config.toml
encoder_arch = "vit"
model = "image captioner"
tokenizer = "word"
encoder_norm = "layernorm"
encoder_expert_mlp_ratio = 1
encoder_register_tokens = 4
label_smoothing = 0.1
decoder_layers = 8
decoder_fused_qkv = true
decoder_bias = "none"
decoder_qk_norm = true
decoder_positions = "learned"
decoder_tie_embeddings = false
epochs = 18.9
final_lr_fraction = 0.01
Rows from block 2 of the image encoder of a small image captioner, named by matrix and row number. Rows with one number within an expert belong to one neuron, the router's apart. Each number is 500 + 40 x the weight over its row's rms, rounded and kept within 0 to 999. All counts start at 0. Numbers have three digits each.
Before each expert's rows are labels from the 100 images, of 14976, where the router gives the expert most weight on average: "colour at peak" is the nearest of a few named colours to the mean colour under the peak. Only what is clearly more common there than usual is listed. The data: regions of photos with short descriptions (Visual Genome).
# router: router (encoder.blocks.2.mlp.router.weight, 4x384), inputs 320-383
# up: expert up (encoder.blocks.2.mlp.up, 4x384x384), inputs 320-383
# down: expert down (encoder.blocks.2.mlp.down, 4x384x384, transposed), outputs 320-383

# expert 1
colour at peak: cyan
router.1:516512469516397488519556507506542498468568511541491505501525515476469509447524468453480456504518531553530478459530460527491427401588435474486460559478465587515533535570495460560513420544489402
up.0:470501489501524513448435427480553495452570480510473513509577471531483454492529501517469503527549496476457503446503439484475500586512510476557490549511483440483630547537478492451465548489509461
down.0:509508545583495499415499517529517513503521489421544511477504493484499484505477550478506523370545537551501511442547491492471494575416522481493487533483503529535475517535588520462514509501470525
up.1:516463466609440424564514482557468439515525485508420562472485536504567540478442488531564499502486476510522510513450452494498477576470504505503587478484505500469541514558560511476469535496494528
down.1:521498573453531564449498504473513517493484548558494507524531504547531480535498464541511503536544542490496519458499486497471556559494540531509509552508508509491526482433514469398505578504482572
up.2:546500474445564448482480491474448486480536511552527454468449524527523492529480533512477431460526505572516478473514509449520492567452498540549474524547513523489582485478520465484508506482542508
down.2:514487494572526530543487524547503466470502504578569482514471545422497541501485441490507506451468452522479494456476507602504548464555523519488605482479507511497490446522553492533477469499445527
up.3:585490472468460543487523525500480487520525476581444491456531482459461517510488501480504436463420473564522495531530491405488418503462488517576517566487466543569524502538492450471480503494473516
down.3:484495469569537433575516514512534480513494516440543546497496402604487496476523572519494496517523605500483501534444536469390553527607463503473542467598484499484532496508484527562513461514552376
up.4:496480493516531476493504530557461477466472349502384546437545469501537528503470477554510479455481486532542517541489458414585448534444503520506526443506522506494562472480473518443491524478550579
down.4:522517477450475597506480491492550549524455498488531449486493472464474476437536460456463493482484503498513505491505458495582474551376551527541465542465470475489446472482533470470502533504395416
up.5:414517464505508488442462437454478583443558502496519509616596462490491432462461472528520512548484518407434517463507528516512499521547513556518478506482511472495513506504492489476536493513476460
down.5:499518496580547560489505523481497465472523473456528480438514445493520454493497629454505499421491509524542481508538491522540540480423426509523486447497523505507468529433413521399546531521539532

# expert 2
colour at peak: grey
router.2:518495506477549468497494447488532516441505541511483454458473500459450552468485515531504561519529474518399524515521492513536443583466485478488557548515456538550504452512508423502472534561467499
up.0:505538567457470504497434482484562540576488553478540503516532511507440465476572533481521512405480535385509459474464483529525526477473497529530492535509486474510487501481477487472579510483501574
down.0:454480473500477452572487482536494477459509517542461493516463567484524493554488491555534494486494436505489516538560529478549521379377485484494482438541520478497512509533552506589483527501566467
up.1:596493534531468521520472486453488393557504516493485496441489523491514486596541382482474404491480557544571424472486429456503458459533466551487501539502510501487527556513493462514464491465533512
down.1:498497478579479513518477516504495560549518456416557453504497511516505502500527656437474480411514488495529503537477560480515494463365552524539418416544515485497512476463451469404498493533459549
up.2:489456485509401497461497519464535487497610536430496555490549543570513479491496493522464444563553536502491467469453400456496468498579497518471470511522541484450544512545468531511509523462449412
down.2:479508463567556634518462465486480460473489465561478472458504478421508525509488571486553523383477468482512508460527580489524473515545544435572569468510486516486523466482492484446523466494561486
up.3:529543499560471423567541524504483470514474521478549566512482549472485503492534490494527540437437488534506501487488507498528440446506487515380516473502464543490498452525514494500499524534478505
down.3:516530498551496512507496531562477531518531461544518481501488464515505520459503501528495458573481444547465467601522497450511544485484483515488518483527489506503479488413508489360462501485512486
up.4:519512505489468501488459511490513524589452461475528539542518441560508434480538484545493536499515520416487495511408480499523567531489561482536504469520588434416520462456506529459525469425461558
down.4:520525486633432573452506495546531518527527431495549510531526389476521477479525381549512505540490505486450451525453491434564523461576502497472527535524479500528499509559514514492556601438500469
up.5:548502527517446531513454472458500456502491571484568505502532539473513374594568454513488458467489543538637460473456439512517471455473466563517509512479478502476478493454412528443489549508553579
down.5:499522454602416499590517500566530495476510464467491498518488528564520499506502616471475493507563396472492491531502530444492604396406549437473443466523498535508499489560504498558500415504501567

# expert 0
colour at peak: brown
router.0:493469563449481552470450537533490513468460432537529526538468534532526555513499542503504496490546521489500458549422502540486555496474510480553425437556565470415473508465462577462558477459521556
up.0:571465539506451465453496471524472474512504513503480502491504521434547464565491472493521451398421520516568488458498449459487483415492481549499524495466477558565417527542469468467577475460513584
down.0:459469539493603497470535497511497476485520473507523513490489442534489497471468541551500484498515531476518503522553476457534425497625628474507505509512525492508481458439483498504471477509524409
up.1:481566458506472496536498518542543511549435452477539512546501475504446557457582516425494488424446477522498469507566490530539431391502495504507487423475424547565471476473497484425523482507496513
down.1:459492539551502563469527495449499564444541492485513522514537506549523487449465480551520504673505535516487521551508566475511448560390508510528502465517487492471510476432495503547500486503488450
up.2:439501474503460428474516529481500536475563464466502590452524442543526423469409486539520449538497505494516524535515474433447422510533521487502514480497481480476465472504494494526496501465507468
down.2:475448514513460473442526508528517523494482496539534434517479639513522495509501511502476505419507485500482524543464495656496550558538495496494531555463488493497447529493509482530497506466463624
up.3:491503508479476455465501430495572493546483459497496500493497500473446538410536521509515528473557556488497476535558502525529429466525489477542480538515456510622496486522508435504472444496484485
down.3:487480510480460545556501486529536527525549490524512550527517467513480498508508547503475518423524451514514507546495522576544567485442562488476408510513517481488522524519488491519493523493453457
up.4:483436492518414439503530533493507486524520542423503537539539547481518437534460395509528515456364497474518478576514484438475454440529506488420527461457526472525438484526472515474529556482429558
down.4:535494536365490553465475466446488475539491544503524517513517498514481482473512534449484468505503602534497538443474483539527513536441538534489481547508479506491489513471496484522498520487547420
up.5:540501576450586467478479478490503506520542536539489507492471511527533490491482527544513477518563499490543527530470505491520555534477481493451519474546500418464510530517506479504444446489580605
down.5:520515480613462546466501507522485456474511463504514499485510385454495469480487516463503486502510409511490497435511519482489424473549420526488524503491483529493508500559527499435504497499457484