A small image captioner, trained from scratch.
Training: adamw at rate 0.0014, batches of 128.
Rows from block 2 of the image encoder of a small image captioner, named by matrix and row number. Rows with one number within an expert belong to one neuron, the router's apart. Each number is 128 + 32 x the weight over its row's rms, rounded and kept within 0 to 255. All counts start at 0. Numbers have three digits each.
Before each expert's rows are labels from the 100 images, of 14976, where the router gives the expert most weight on average: "colour at peak" is the nearest of a few named colours to the mean colour under the peak. Only what is clearly more common there than usual is listed. The data: regions of photos with short descriptions (Visual Genome).
# router: router (encoder.blocks.2.mlp.router.weight, 4x384), inputs 128-191
# up: expert up (encoder.blocks.2.mlp.up, 4x384x384), inputs 128-191
# down: expert down (encoder.blocks.2.mlp.down, 4x384x384, transposed), outputs 128-191

# expert 2
colour at peak: grey
router.2:172059134180120136116137115176149186168113174086110139119178111131126137163110097113136129154123153133108171141131157158146110111130134118129129133058158142168111168168126111081122114131182152
up.0:124142196175122120105125106216148123116108089106124084091098134110139184144116125127084148106108109135113126129145090129113119153130113062120149156157078125157073110155115102106136125144141115
down.0:104136110114156164141114191108159101154129174136155172163141189156122186103141123119101131172108039126122140153120153121128107107104151175129155126150141130107147161106158138111114153126116102
up.1:158151169151104158132097160148052085117137113158172068150148164120190100215125119089107104108109157086163171155150093143136096168165127124139130108097080069221101095117095123125131121113097176
down.1:031137152115121088117092092146169167153089100137055115085122089129145195146118168127142139200126038189110067129127094108123160125112113120125115139191133169024165129143157108147159154079112090
up.2:151209108131098076123146111129120118099134120108138079122063150133190128137131177128075115148078148150182102110088137129113080090132084051163113120098097103159137122156139085153115166130107185
down.2:159096128111129142153062105123088123161077099171153104124130178118130158127116098120188101122165231124133105132093103137117148134148136126170146133195138139054161100137134142142111100086117124
up.3:093112110157097137107123157139151133144144170109100132104138123153112131143106142122124095092167141099128131091167179151126076148102100178078148145100097178107074119160102183102132076162135139
down.3:124141142142127133102020126151159157144119103217104106106120134150145109136164162156116164255116077154163155138138087150118143182144192042167113134052133087160117158102094095109071139123149107
up.4:113166158106085135112172119188162079122109087132141112148134078124138138103151139123139122153148130136159113126131074072119146117102135044121127135102138072129080176146139116118101096112097143
down.4:177102144118166095131165146127117146103152152127123139123168144116104086113188171098080160108127177066132149141116031131128127169054135200163122108099078089105161153094122139136092123135124086
up.5:111126127150153124138148122167067068073141130114112094133091127133132083140113139100106129106141129121083119131157092116107159138186074081057103141157073131181130106113106125141111085095120219
down.5:071137144124122104113115109126127130125114069209116169122116122132147184135154158108122136139123072126162089138113164114152104111094141157186098132158105133074130097128149113133104170058111102

# expert 0
colour at peak: brown
router.0:085199118061142142110096070185113067115105102129114156114084115164150147110150177121124191122129082151125096148126133060126163123145119065104124113148105127104128151123206137189118150129137176
up.0:157162159150103114141107146224047114094117052110151086134084163128174118145105121145143118104186147143144146104152098120111095084123124106197118149149077114126137108125138089153118159067108098
down.0:109134116107136090163102110169167104161127129106105162149137126161110177135121108114127109228148074136138150129093111151117148185140119119035129110125120097053131081141133130128074081124134135
up.1:063165145117091088154122113159124208097138091194130116079097150118125031136085182076133139108103146132123110114104103102130135173130148145059146154143091153068120118149134130094165102157145132
down.1:052138106125130116093112107127135114185145114065155106129143067142136187128206062152116134179140098102129103137120216127123197195106112098119110124182090133158155179147213125128092153093133118
up.2:147131186131083040135086148106127150108141154066117102126126148169133127160132149094064143172138119120190138118128150133104136089148130093161098142115082129143109122124113170095060133107098119
down.2:098138111154143089171125083180150148088129194133139123159142096103145022094101122124139116075184123117074156140126066146141141135118149146059115131126159135085140147129086148117222173132151152
up.3:140189149226135189090134107181107158106163107110121110118147150160159114117107124145066126142147170137174125081118123220140186100084124139133101088137173142101146136109149087102170116136141151
down.3:152140133162111197079144187109167165110149139083104097098101151121164091136155150153084152176122124109121141119119135159167116183119135208124102122056144123167133106095140134118166111209127118
up.4:157151174163072066167109112152065185099138142088131113172117149151140065144112187124075104129197161126105149077092128155115165114091138165180138148119106140136103096123075147092117132108051149
down.4:105130096136142153124166133255123123107135123127099082124146092173157107119077127165134146100145130141081182115172072135131176153116093129123116123213148085150118096100149129120208120166147146
up.5:152126095107192177054123142061122103122108172144132180161169082065147192121166063130103139165102108155144143152144141158164021104149098128140123103126145111130093160095106167145117096112162106
down.5:165132147150124133174152185063112109141127068137147087111113153101131029128067168118144085094140188136124094112134105117129082059119152157142111142113143178128114137121102114132118196098130117

# expert 1
colour at peak: cyan
router.1:104128115118139119167160141068064110090145121132135064173112241125123095104105143141109106112161211106145106089124158142141089112081100177121101136182101128126199079096089081124148158205134132
up.0:174116065140113152152149104166183097125132130143137111131095090118119117118109061144107125159082160177190132143103058137135117135117120091134122070122160121171115125164120071114120111125084087
down.0:187142147144114088112125128144095126133133120066127082128119145103155200128123124159156134131066135125109089126131170141121145122128115161127108110131143156092126172113131129130219132110116121
up.1:175138111137084132114171120130101144151158139103170148116164091145110119118112097133104084126107139168098162106105119117122109188148132169099095096147156133140098115100108173096181159131074133
down.1:189124132147138120105078168137130132102101184127118127131103144109140116146172129149161139231176096154121134147144086134125226080113091098086145122065114078141134175137149140149084086167131162
up.2:171148134107117123143093114095176099208064140132125156108121124160127179143100063147095168140117135148209177223134164141118175109148123096181141138099128132169111183152181157147102107059101099
down.2:130130122148137134100136129130126142137149129099141193115135098153128098126120145121193138148220176101067097121119169126135063130125110177056130116090131150070109174122127158107145154237134119
up.3:180130130164098058188106119196094173129089086132096097117131143141148128180102149144117092125132171166138220140130141131057226182174185146112158149139115104133178087142178175122108161143083135
down.3:149133128145121128085202133096143121149131114127162128114144128138122069140143066114111163089146124077149170146103085093134095165085110106062112128044133105124116122106178129111076057125122125
up.4:182121120137117104182095113175159139175150100122118143122157053138150208119125090168090065141123102160141115140144145120095188170163150102247146120098139149102077127216157158111124110056092107
down.4:080142140151109130133137026155130156139107111081116094077132161149117168055105146088199154125167153129103153109127150108124116192131124122068149107141114162183116100170088149120235141186143140
up.5:090071155111122110180162132132152113150149159114099136164075123144092156076095082162138113113159137127161074147124106149092152111094093089180118128175192168075144128171119128124137132124066054
down.5:089150098130107116124035092160118113142131089195126124117111093137118153108180137139175141178054042189124090133140091129115143191196155121160143131121122112101127157130181130155091101063138136