From a checkpoint of a small image captioner.
Model: 31.9M parameters, 48-pixel images, encoder arch vit, encoder norm layernorm, encoder activation gelu, encoder moe top_k, encoder num experts 4, encoder patch size [8, 8], decoder layers 8, decoder norm layernorm, decoder activation relu.
Training: adamw at rate 0.0014, 15000 steps, batches of 128.
Data: trained on regions of photos with short descriptions (Visual Genome), 101725 training examples, 18.9 epochs.
Rows from block 4 of the text decoder of a small image captioner, named by matrix and row number. Rows with one number belong to one neuron. Each number is 128 + 32 x the weight over its row's rms, rounded and kept within 0 to 255. All counts start at 0. Numbers have three digits each. After the name is the row's rms in percent of the matrix's.
Before each neuron's rows are labels from the 100 texts, of 14976, where the neuron reaches its highest value: "tokens" is the input token at the peak. Only what is clearly more common there than usual is listed. The data: regions of photos with short descriptions (Visual Genome).
# fc1: MLP up (decoder.blocks.4.mlp.fc1.weight, 1280x320), inputs 80-159
# fc2: MLP down (decoder.blocks.4.mlp.fc2.weight, 320x1280, transposed), outputs 80-159

tokens: "and"; "in"
fc1.104 078:109130150138149131197085106107123108128084158078123158162118124081204146177083168175191116146076090091181141163078145095122119186144111158149156129091143066119152114189174099118138090080158126135160110102146099117101179117170133078135143157
fc2.104 078:135179099155094172108112174171178089114116160149141090166158105127135117119139091167155148167144174188076097161101191129110079086018126149083124159129162162134112128119118133106132106147093084148140133136092092160196134111137108145119154134

tokens: "of"; "in"; "white"
fc1.489 093:137126128134225083099101116164204141116167149089098132102112144144193136097104114133172135119144097131125118171093124136118129136137097112119191090091104072107153160147154142114192102126174147100078091178107141116112168129151106113117091147
fc2.489 089:150136129145106165093147159084207125138112155095131136121159150134227139074116145080147122113160093135109101145085109111204098162124109111134170149178137103182121084153134106123135125109067098184112090153122137146110109115121093160097139123

tokens: "the"
fc1.26 094:155145179112094129150121116131108107211132175067132160132103111121145125133096123178166120123081171135114109111100102127126109098156137135150162112110155158179142177168125081187093160125111146139103134120105144109156135076160122140153117119
fc2.26 084:133086142130124093173124127199073099099116094085188088121149119173122120125091136121115108159119111096148045101147182091087095160160081125083109108135117119112113080115112131175123064148150147154135110155148135116197124158086177140071130154

tokens: "<end>"; "metal"
fc1.432 095:135140118119085151158106071121119139138126113118078155144177112119101218154107120183163143118116156139182132213109097076111164079120093134147113073141159111121116151104158084120169156116147094126103121165138082163153172130084160134199191105
fc2.432 095:137096110189132176107084155127134063137147084132097123186105112176161149148111135145121127168109132124119102158125108135182138157107111075124113146110134154108128069088150140132078213134100110113057136063132111162099140100137151151158117131

tokens: "in"; "large"
fc1.105 096:105129149070135134129140128121126104182095147086094146126135097182171174113125138160115172166087134142121134105120132127120177167195144099147129174118137163145175094128116110189112105096090142179144031122141159123147133112194162152125123114
fc2.105 093:136155151097148121122098132116138077159141108182130139127114150079135111126115056181145126113131115136089119192072183059115143173151123138113104117109132076123113140200178156128184151132160138116136158197110151177124132117083165115100136156

tokens: "<end>"; "."
fc1.639 102:107126146140134116125117129166187118100101100130068073138164121149127194163118140119096144144138118128095151167196147060133111206148057105108122094084166130115112120172109176161175097150110141137103108152131094120052115113140127138086100075
fc2.639 101:103085133159141114143070122178141095147113164135105174164086092115111107108139169142134168121198125110141137132093178161138114148115137129167122077121138110136174085132136147131129140143107042172137149174146097119098135118124135088103165113

tokens: "of"
fc1.23 109:171103113094140139131107100110164112116093111109141129131176113163136138107107102101151088119119107107177074066120162137160105177151145148154084130148120153156137120066139161087130065141194155113178150136127122148142128090151151176092126118
fc2.23 119:089092112058135144111114148158119122111094124114175180179151104101106055110181142114143136102091148106091167122102116133087116100126186164135141136148156123135130132124096100109183182181100130140102181139093113095135089126135102127125130113

tokens: "<end>"
fc1.218 100:107184146146132080158124128160087129091120109124123189129144133095201148172123077164211155141133148125179121147096157129166147127127112092138169093152128090164119148105165136143116152114139142129084117133137122176144120126143102098156106066
fc2.218 098:093172154129151132112125105136044173104074176154133110109153126130138118133113168179115085107132106156151122153157137118218124159154108124089130145065095116139107065106140019080113189165148218222095095137097124118131128142138180127076134141

tokens: "in"; "on"; "sitting"
fc1.616 107:125160152132148142175097122134100177132111158122054143107169137148115100207156130111153092181060144081038094108148128172136131151145073118082172110108182114126123156157128070108093145094099177121102145106109123130085124099136104116109080120
fc2.616 105:109193180126124126114088134135129166161202155172117177099143132146143152092093078184147117136156108134094119029171197184125129084136110116105146119133087136109150079109159117110100135094098140150150143158129118162067144094148137112100105200

tokens: "in"; "made"
fc1.566 112:122178165155170100102074115136109173175124151108091130095120158172109157168141088135143127101121112132112144175153141131103126175106152083071099094103123090111124147116118163122158122086186092091121057139130108145125150099100138135134073144
fc2.566 116:119218141098115106176132112156145095101128149121122074105155154111155143094045110133163097135139119100096137105167167115134097130136120133146203116143098167151100088123090099165135135111115150097148143148112119104125076152132163091126046085

tokens: "in"; "on"; "the"; "behind"
fc1.574 105:177112089041171125115121069129155108098100145146136164150128121104155161155077126132167135091137064149082136161099118085157129092106099167154160092085148126118119092137163152153191129163113132045181145145099102129161190169142082074142148115
fc2.574 105:124125111097177121092190114120155138170090121137135111067141145128147132100094127108082170134129131130145125198160161132185092175115120111057092134153144086112160097090126094107136093140157179061112148161134167059113104201089043080143139173

tokens: "<end>"; "clothing"
fc1.345 078:090170098108140064177113147096142097141163198091068152163138113137182148116110157119117171132046132128120117153072092113181114127089123107151142121104139112146165174097133174114127071113195084090218136085118140108101116144098084065160116168
fc2.345 074:112099167134146138140135084151086150084055096129149132143149138047201133117170190096121138082068122156157060194143099114187130160080085106193119133081119148143135134186108131127100158108135152166111109135147107162160157137131150104111132138

tokens: "a"; "with"
fc1.168 105:119148161061142089136148096146107122123103059113114117094138136150106131125134152142130097170128124136087077187146181117130182123123140135168121111154132107143144070102118139109105071108060115168122123090081105148173198200128161169188133118
fc2.168 115:126150128163124161139117150169174113124129141234147124109130123097151114112077038118107122132131147136181124123122115129142114096100195174124166133126168092103150112118081130130115167174118116180074175189097149111028132160171130099142115162

tokens: "and"; "the"
fc1.516 088:086161146145131077120106115185102096156138078123175150071122082109127107148106072177202114158155113147161150091171114108118119113167135134157144128164129109133147114141079180147131096130104099150110100102135135108149139160184110114118120145
fc2.516 084:081170095114143112156101132125097142107127156129161154200109142139123103053042231124110092065109120135096144126130125160138130157145106131154112195127158123061106055105076126110168150137083167088134110167141102145133079104125127107168107163

tokens: "getting"; "has"
fc1.706 119:182147100120096128123117149093168074103105100083145138069141141116172100154093110176224113123059113153138138132116079097154089117126123122126140126094137122134159225146121157071114110165103109064089130205116126098118128138148138114096111092
fc2.706 127:136104156090098147052105113126154109121097136138095166127131071116137137126174086124117151115147102121095184145141135136139148186165150147164110140091164104128105105136127099133113112103182126115114183116143200070129114113138124120119101051

tokens: "the"; "flower"
fc1.672 113:184132136145149104111133053142089118121087066064075091111125128194121075153059120114119064138093103152115066194109098129144146167120126111121130116117142162158151106142140123132117143056108122178156111147144150103138145153152162119114098113
fc2.672 122:053126113157046125081090165131168115127146182129142155093100093153145147139106122143150128124113122072099169083095102126136092112182057055165168080099124150131134136148161153153159137137149102053108158160150180123115138124127100079108158099

tokens: "a"; "with"; "is"
fc1.192 098:084188161105106126142136126175104067142144142177168177129147075171109109174149106159132116061117163130144197130123102135156156129159112117078112151100187153157147112111108160102130160130093084151112128153069143130069183132102081147172137188
fc2.192 099:095193143142120077068090135126091131120109148110142075136174148141065142097154185176111185152151109101111164148189139109126174150125097167156097122124114154103127133101135103138111087120185156146120070141111137140090124118095146078119148080

tokens: "the"; "white"
fc1.232 100:070098176113134121089154131167102093111076154096105093138107089137108178151096097115099118135171127175146162165157155128168132103144146206171094093098128106154151163144112138188161081132142067147148152110139128133187103105130119088090144116
fc2.232 101:172117104131091078129165168123183094145129094177106140089080111132135081067105122166120143153155124211185180124170139083117131101113132115115114133182138088173111127135114129118097165075103033164053115073166075131115163148150114121134132086

tokens: "and"; "dog"; "on"
fc1.563 077:075166116099160114155113108131108094189161104149077091133152084128091102144091116136119169129130073095127168150142157106148085208141113131162132127129116098148128135104168082150146154085164125138089095113127175126103102187121099161117088069
fc2.563 076:066140150140105126140088122076135140091121126159176146130107142143125150112111116142151156102110043140103080150092155037145108171157142114104135180127124124157141112197143054125123160094128177196123066105141069183093136163114204130071072117

tokens: "a"; "silver"; "door"
fc1.85 129:103109095149151116147077123218179142121091149123052131075159091122194151158124119174202094120109079110137115076050106098175154152144117061121186105119129071164136112155175071088126113113176145112104073115126132108152178149190156109122107102
fc2.85 133:031133173146110076081132171133183115095109114133154119115117034159123116090132112122177139128138144093114175163179121106121138115129146136109082124122142201164157220127181137113117108148092133055064119146085095078158154118149069157158159089

tokens: "in"; "on"
fc1.693 104:086203094126125091122173119184171147157103160133111092120182085144129118091098092137134167145121133125097150133131187056137098084099101156115144115143093122155177132117147096095118115109087104099066094139117139174099141191098113100115133111
fc2.693 114:177127203157120143120157096086097150154102137160116153092077112152093116134035087154174106152093155198142104148110139119167137157127116122103150145146168129186094150168118154087100165100087155101060164140157106094136140171134151153098070093

tokens: "and"; "is"
fc1.716 104:152111106149131073169083203121151055151121056160110105109153080170157110096107071144132143131082130176132103216080085079143113181128155142100090074128157164154114146133133135160109180117117082102088111117128116117100148153133109211161151131
fc2.716 110:143100162140074112061118162165143133138168111134169129129093101176048162156176151074093170118156151090062138119146133184139141119142179081137092132102150146092125137104151110111114144171119142152088166062156109186142125114088118147089182156

tokens: "a"
fc1.353 115:165103174090188092141122122182100091128124106152126166141126085108135102140131136147176112122117104111113099089122101145213152136122098098174111102146179159156122105085143160157117079091089132180117131104128134159166148057114120147142121148
fc2.353 119:133130149101138103125150119138094114104187134181165110101153192209131118091179168151150169074137136174116104112073092129183201183127128164123089085103082162164105144089120110088175121108135195142078149108111086148130142164138151136115122140

tokens: "<end>"
fc1.286 097:104189159128114127188090093167082102127140143153047103163145107159138155142131109175114152150115093165123057192090107140154105159134109097145112101119145141143177140149133117084167129129135138134078074103097068178129128127100144139137114106
fc2.286 095:080137173134124067146154128175123195070131132135133124135177094149092148093152190148110105100101103114151128182168159100133146136156107149038115138079117110175193097147114096056126121113158182177134122129097068082150110149111228110076121155

tokens: "of"; "next"; "in"; "and"
fc1.750 089:115062106099142139209158121151181145107109046140094105111107124140072082134073099151168096155141103114124185183088113153118093139131154101152137079135101164132117117100127093091130097146170157089130057120118168078113095144109126142144146105
fc2.750 080:136137149105114113173106082146163128076129182081114125121163157039175116135104122082154155099149173108066124136107065125141132131126097136151171137095157154149097136132154085102108146096112086111180116172129129121120168086122152126107143189

tokens: "in"
fc1.14 093:150183152136165129168094061174068122109099119098152109175144105170193172101122120091125111176083114114109107195109107142144128159158148149141125102128159136185162156105131035145096169087040082160158115144088159160068152137143128213142134126
fc2.14 089:096115123138090123103109134177097092166113117121085113107087121090099057077054168096133156075151139107148127175111154163134144096136088133172084135146157135152152133145099199073148193149138110199103123097131090113153161056085090123156147130

tokens: "a"; "to"; "the"; "near"
fc1.112 104:106108062048132121124109158156171141080134085144134111091150136152159121175149124143117142190119112106102119106128064141102192120105140156116140141162154164133107083133124105159057144126198114143122119133141132122131129160149154190135105125
fc2.112 100:125091093109087146138110062133162163163105158119101143096119163156163070132180135108123160139099125126188115114100124141061155115095190102079101115167068076081092082102164078128131175131118128125127112073083126142161172128159161119118175139

tokens: "a"; "small"
fc1.649 112:105171137041136096108153107157111141158114162140105114129167167098139092166105113120115123171098163117084136131120133119133174131120118142125139100128111134165159129090146098059120068172160129180172147157057125143148133182132122167151111079
fc2.649 115:120082201116133110182121118131127098127088121151134161170103128077127150107152151173088119134168158173168138131146152171156101120132202146141120117178121070132092061099095116103150095131192139137088145089135139169125149096182088091178148084

tokens: "a"; "the"
fc1.747 082:155163105117140116176153092138090131119138110118093134156150111138135140109077109140183084128130119151104152102082122117168157190151071161125184103124139149135159133134169052159127115108085152172106054104102143167103122132162108129231139133
fc2.747 080:127140147133137092142117150123121083129107122127139082112136166183097117137096084205122135137134118173198120147107111116171140108097147138112111073183121072162127165146137176135127120169091039147078149146124048145101146135158121116114130092

tokens: "of"; "on"; "with"
fc1.528 089:127144129123111093196119122164130100139145106112123152125154136132129102113150150120099168183163089092169107105195143099087112162136119105120099136123166085109195134091164132136135056123105110124124095112118161111147120148125166163183134117
fc2.528 087:162135170116166152165186128135128138147061178127122133109110147150076142150114136094104158126108128166002168166079179163130133074061163112117056125115097072147123117123085160130154106130123087155066132103150101135164169088203121112176175089

tokens: "the"; "in"; "with"; "has"
fc1.612 092:101135132090133092144142120169131119143098109198118133104157130152110116168140106174146141106104045133167122151142117120133173153162137151145152114117145104102142124131142144166117148150116124180093079123064108131097104093144135097094125138
fc2.612 088:141105087129134166146122110139102097166131135108139104221066154130129122096104155144221154121184078061086142157094149186171179131103133167089153150133121123135102137124146121199115134119117040147158101126138152078112111096153124137108125064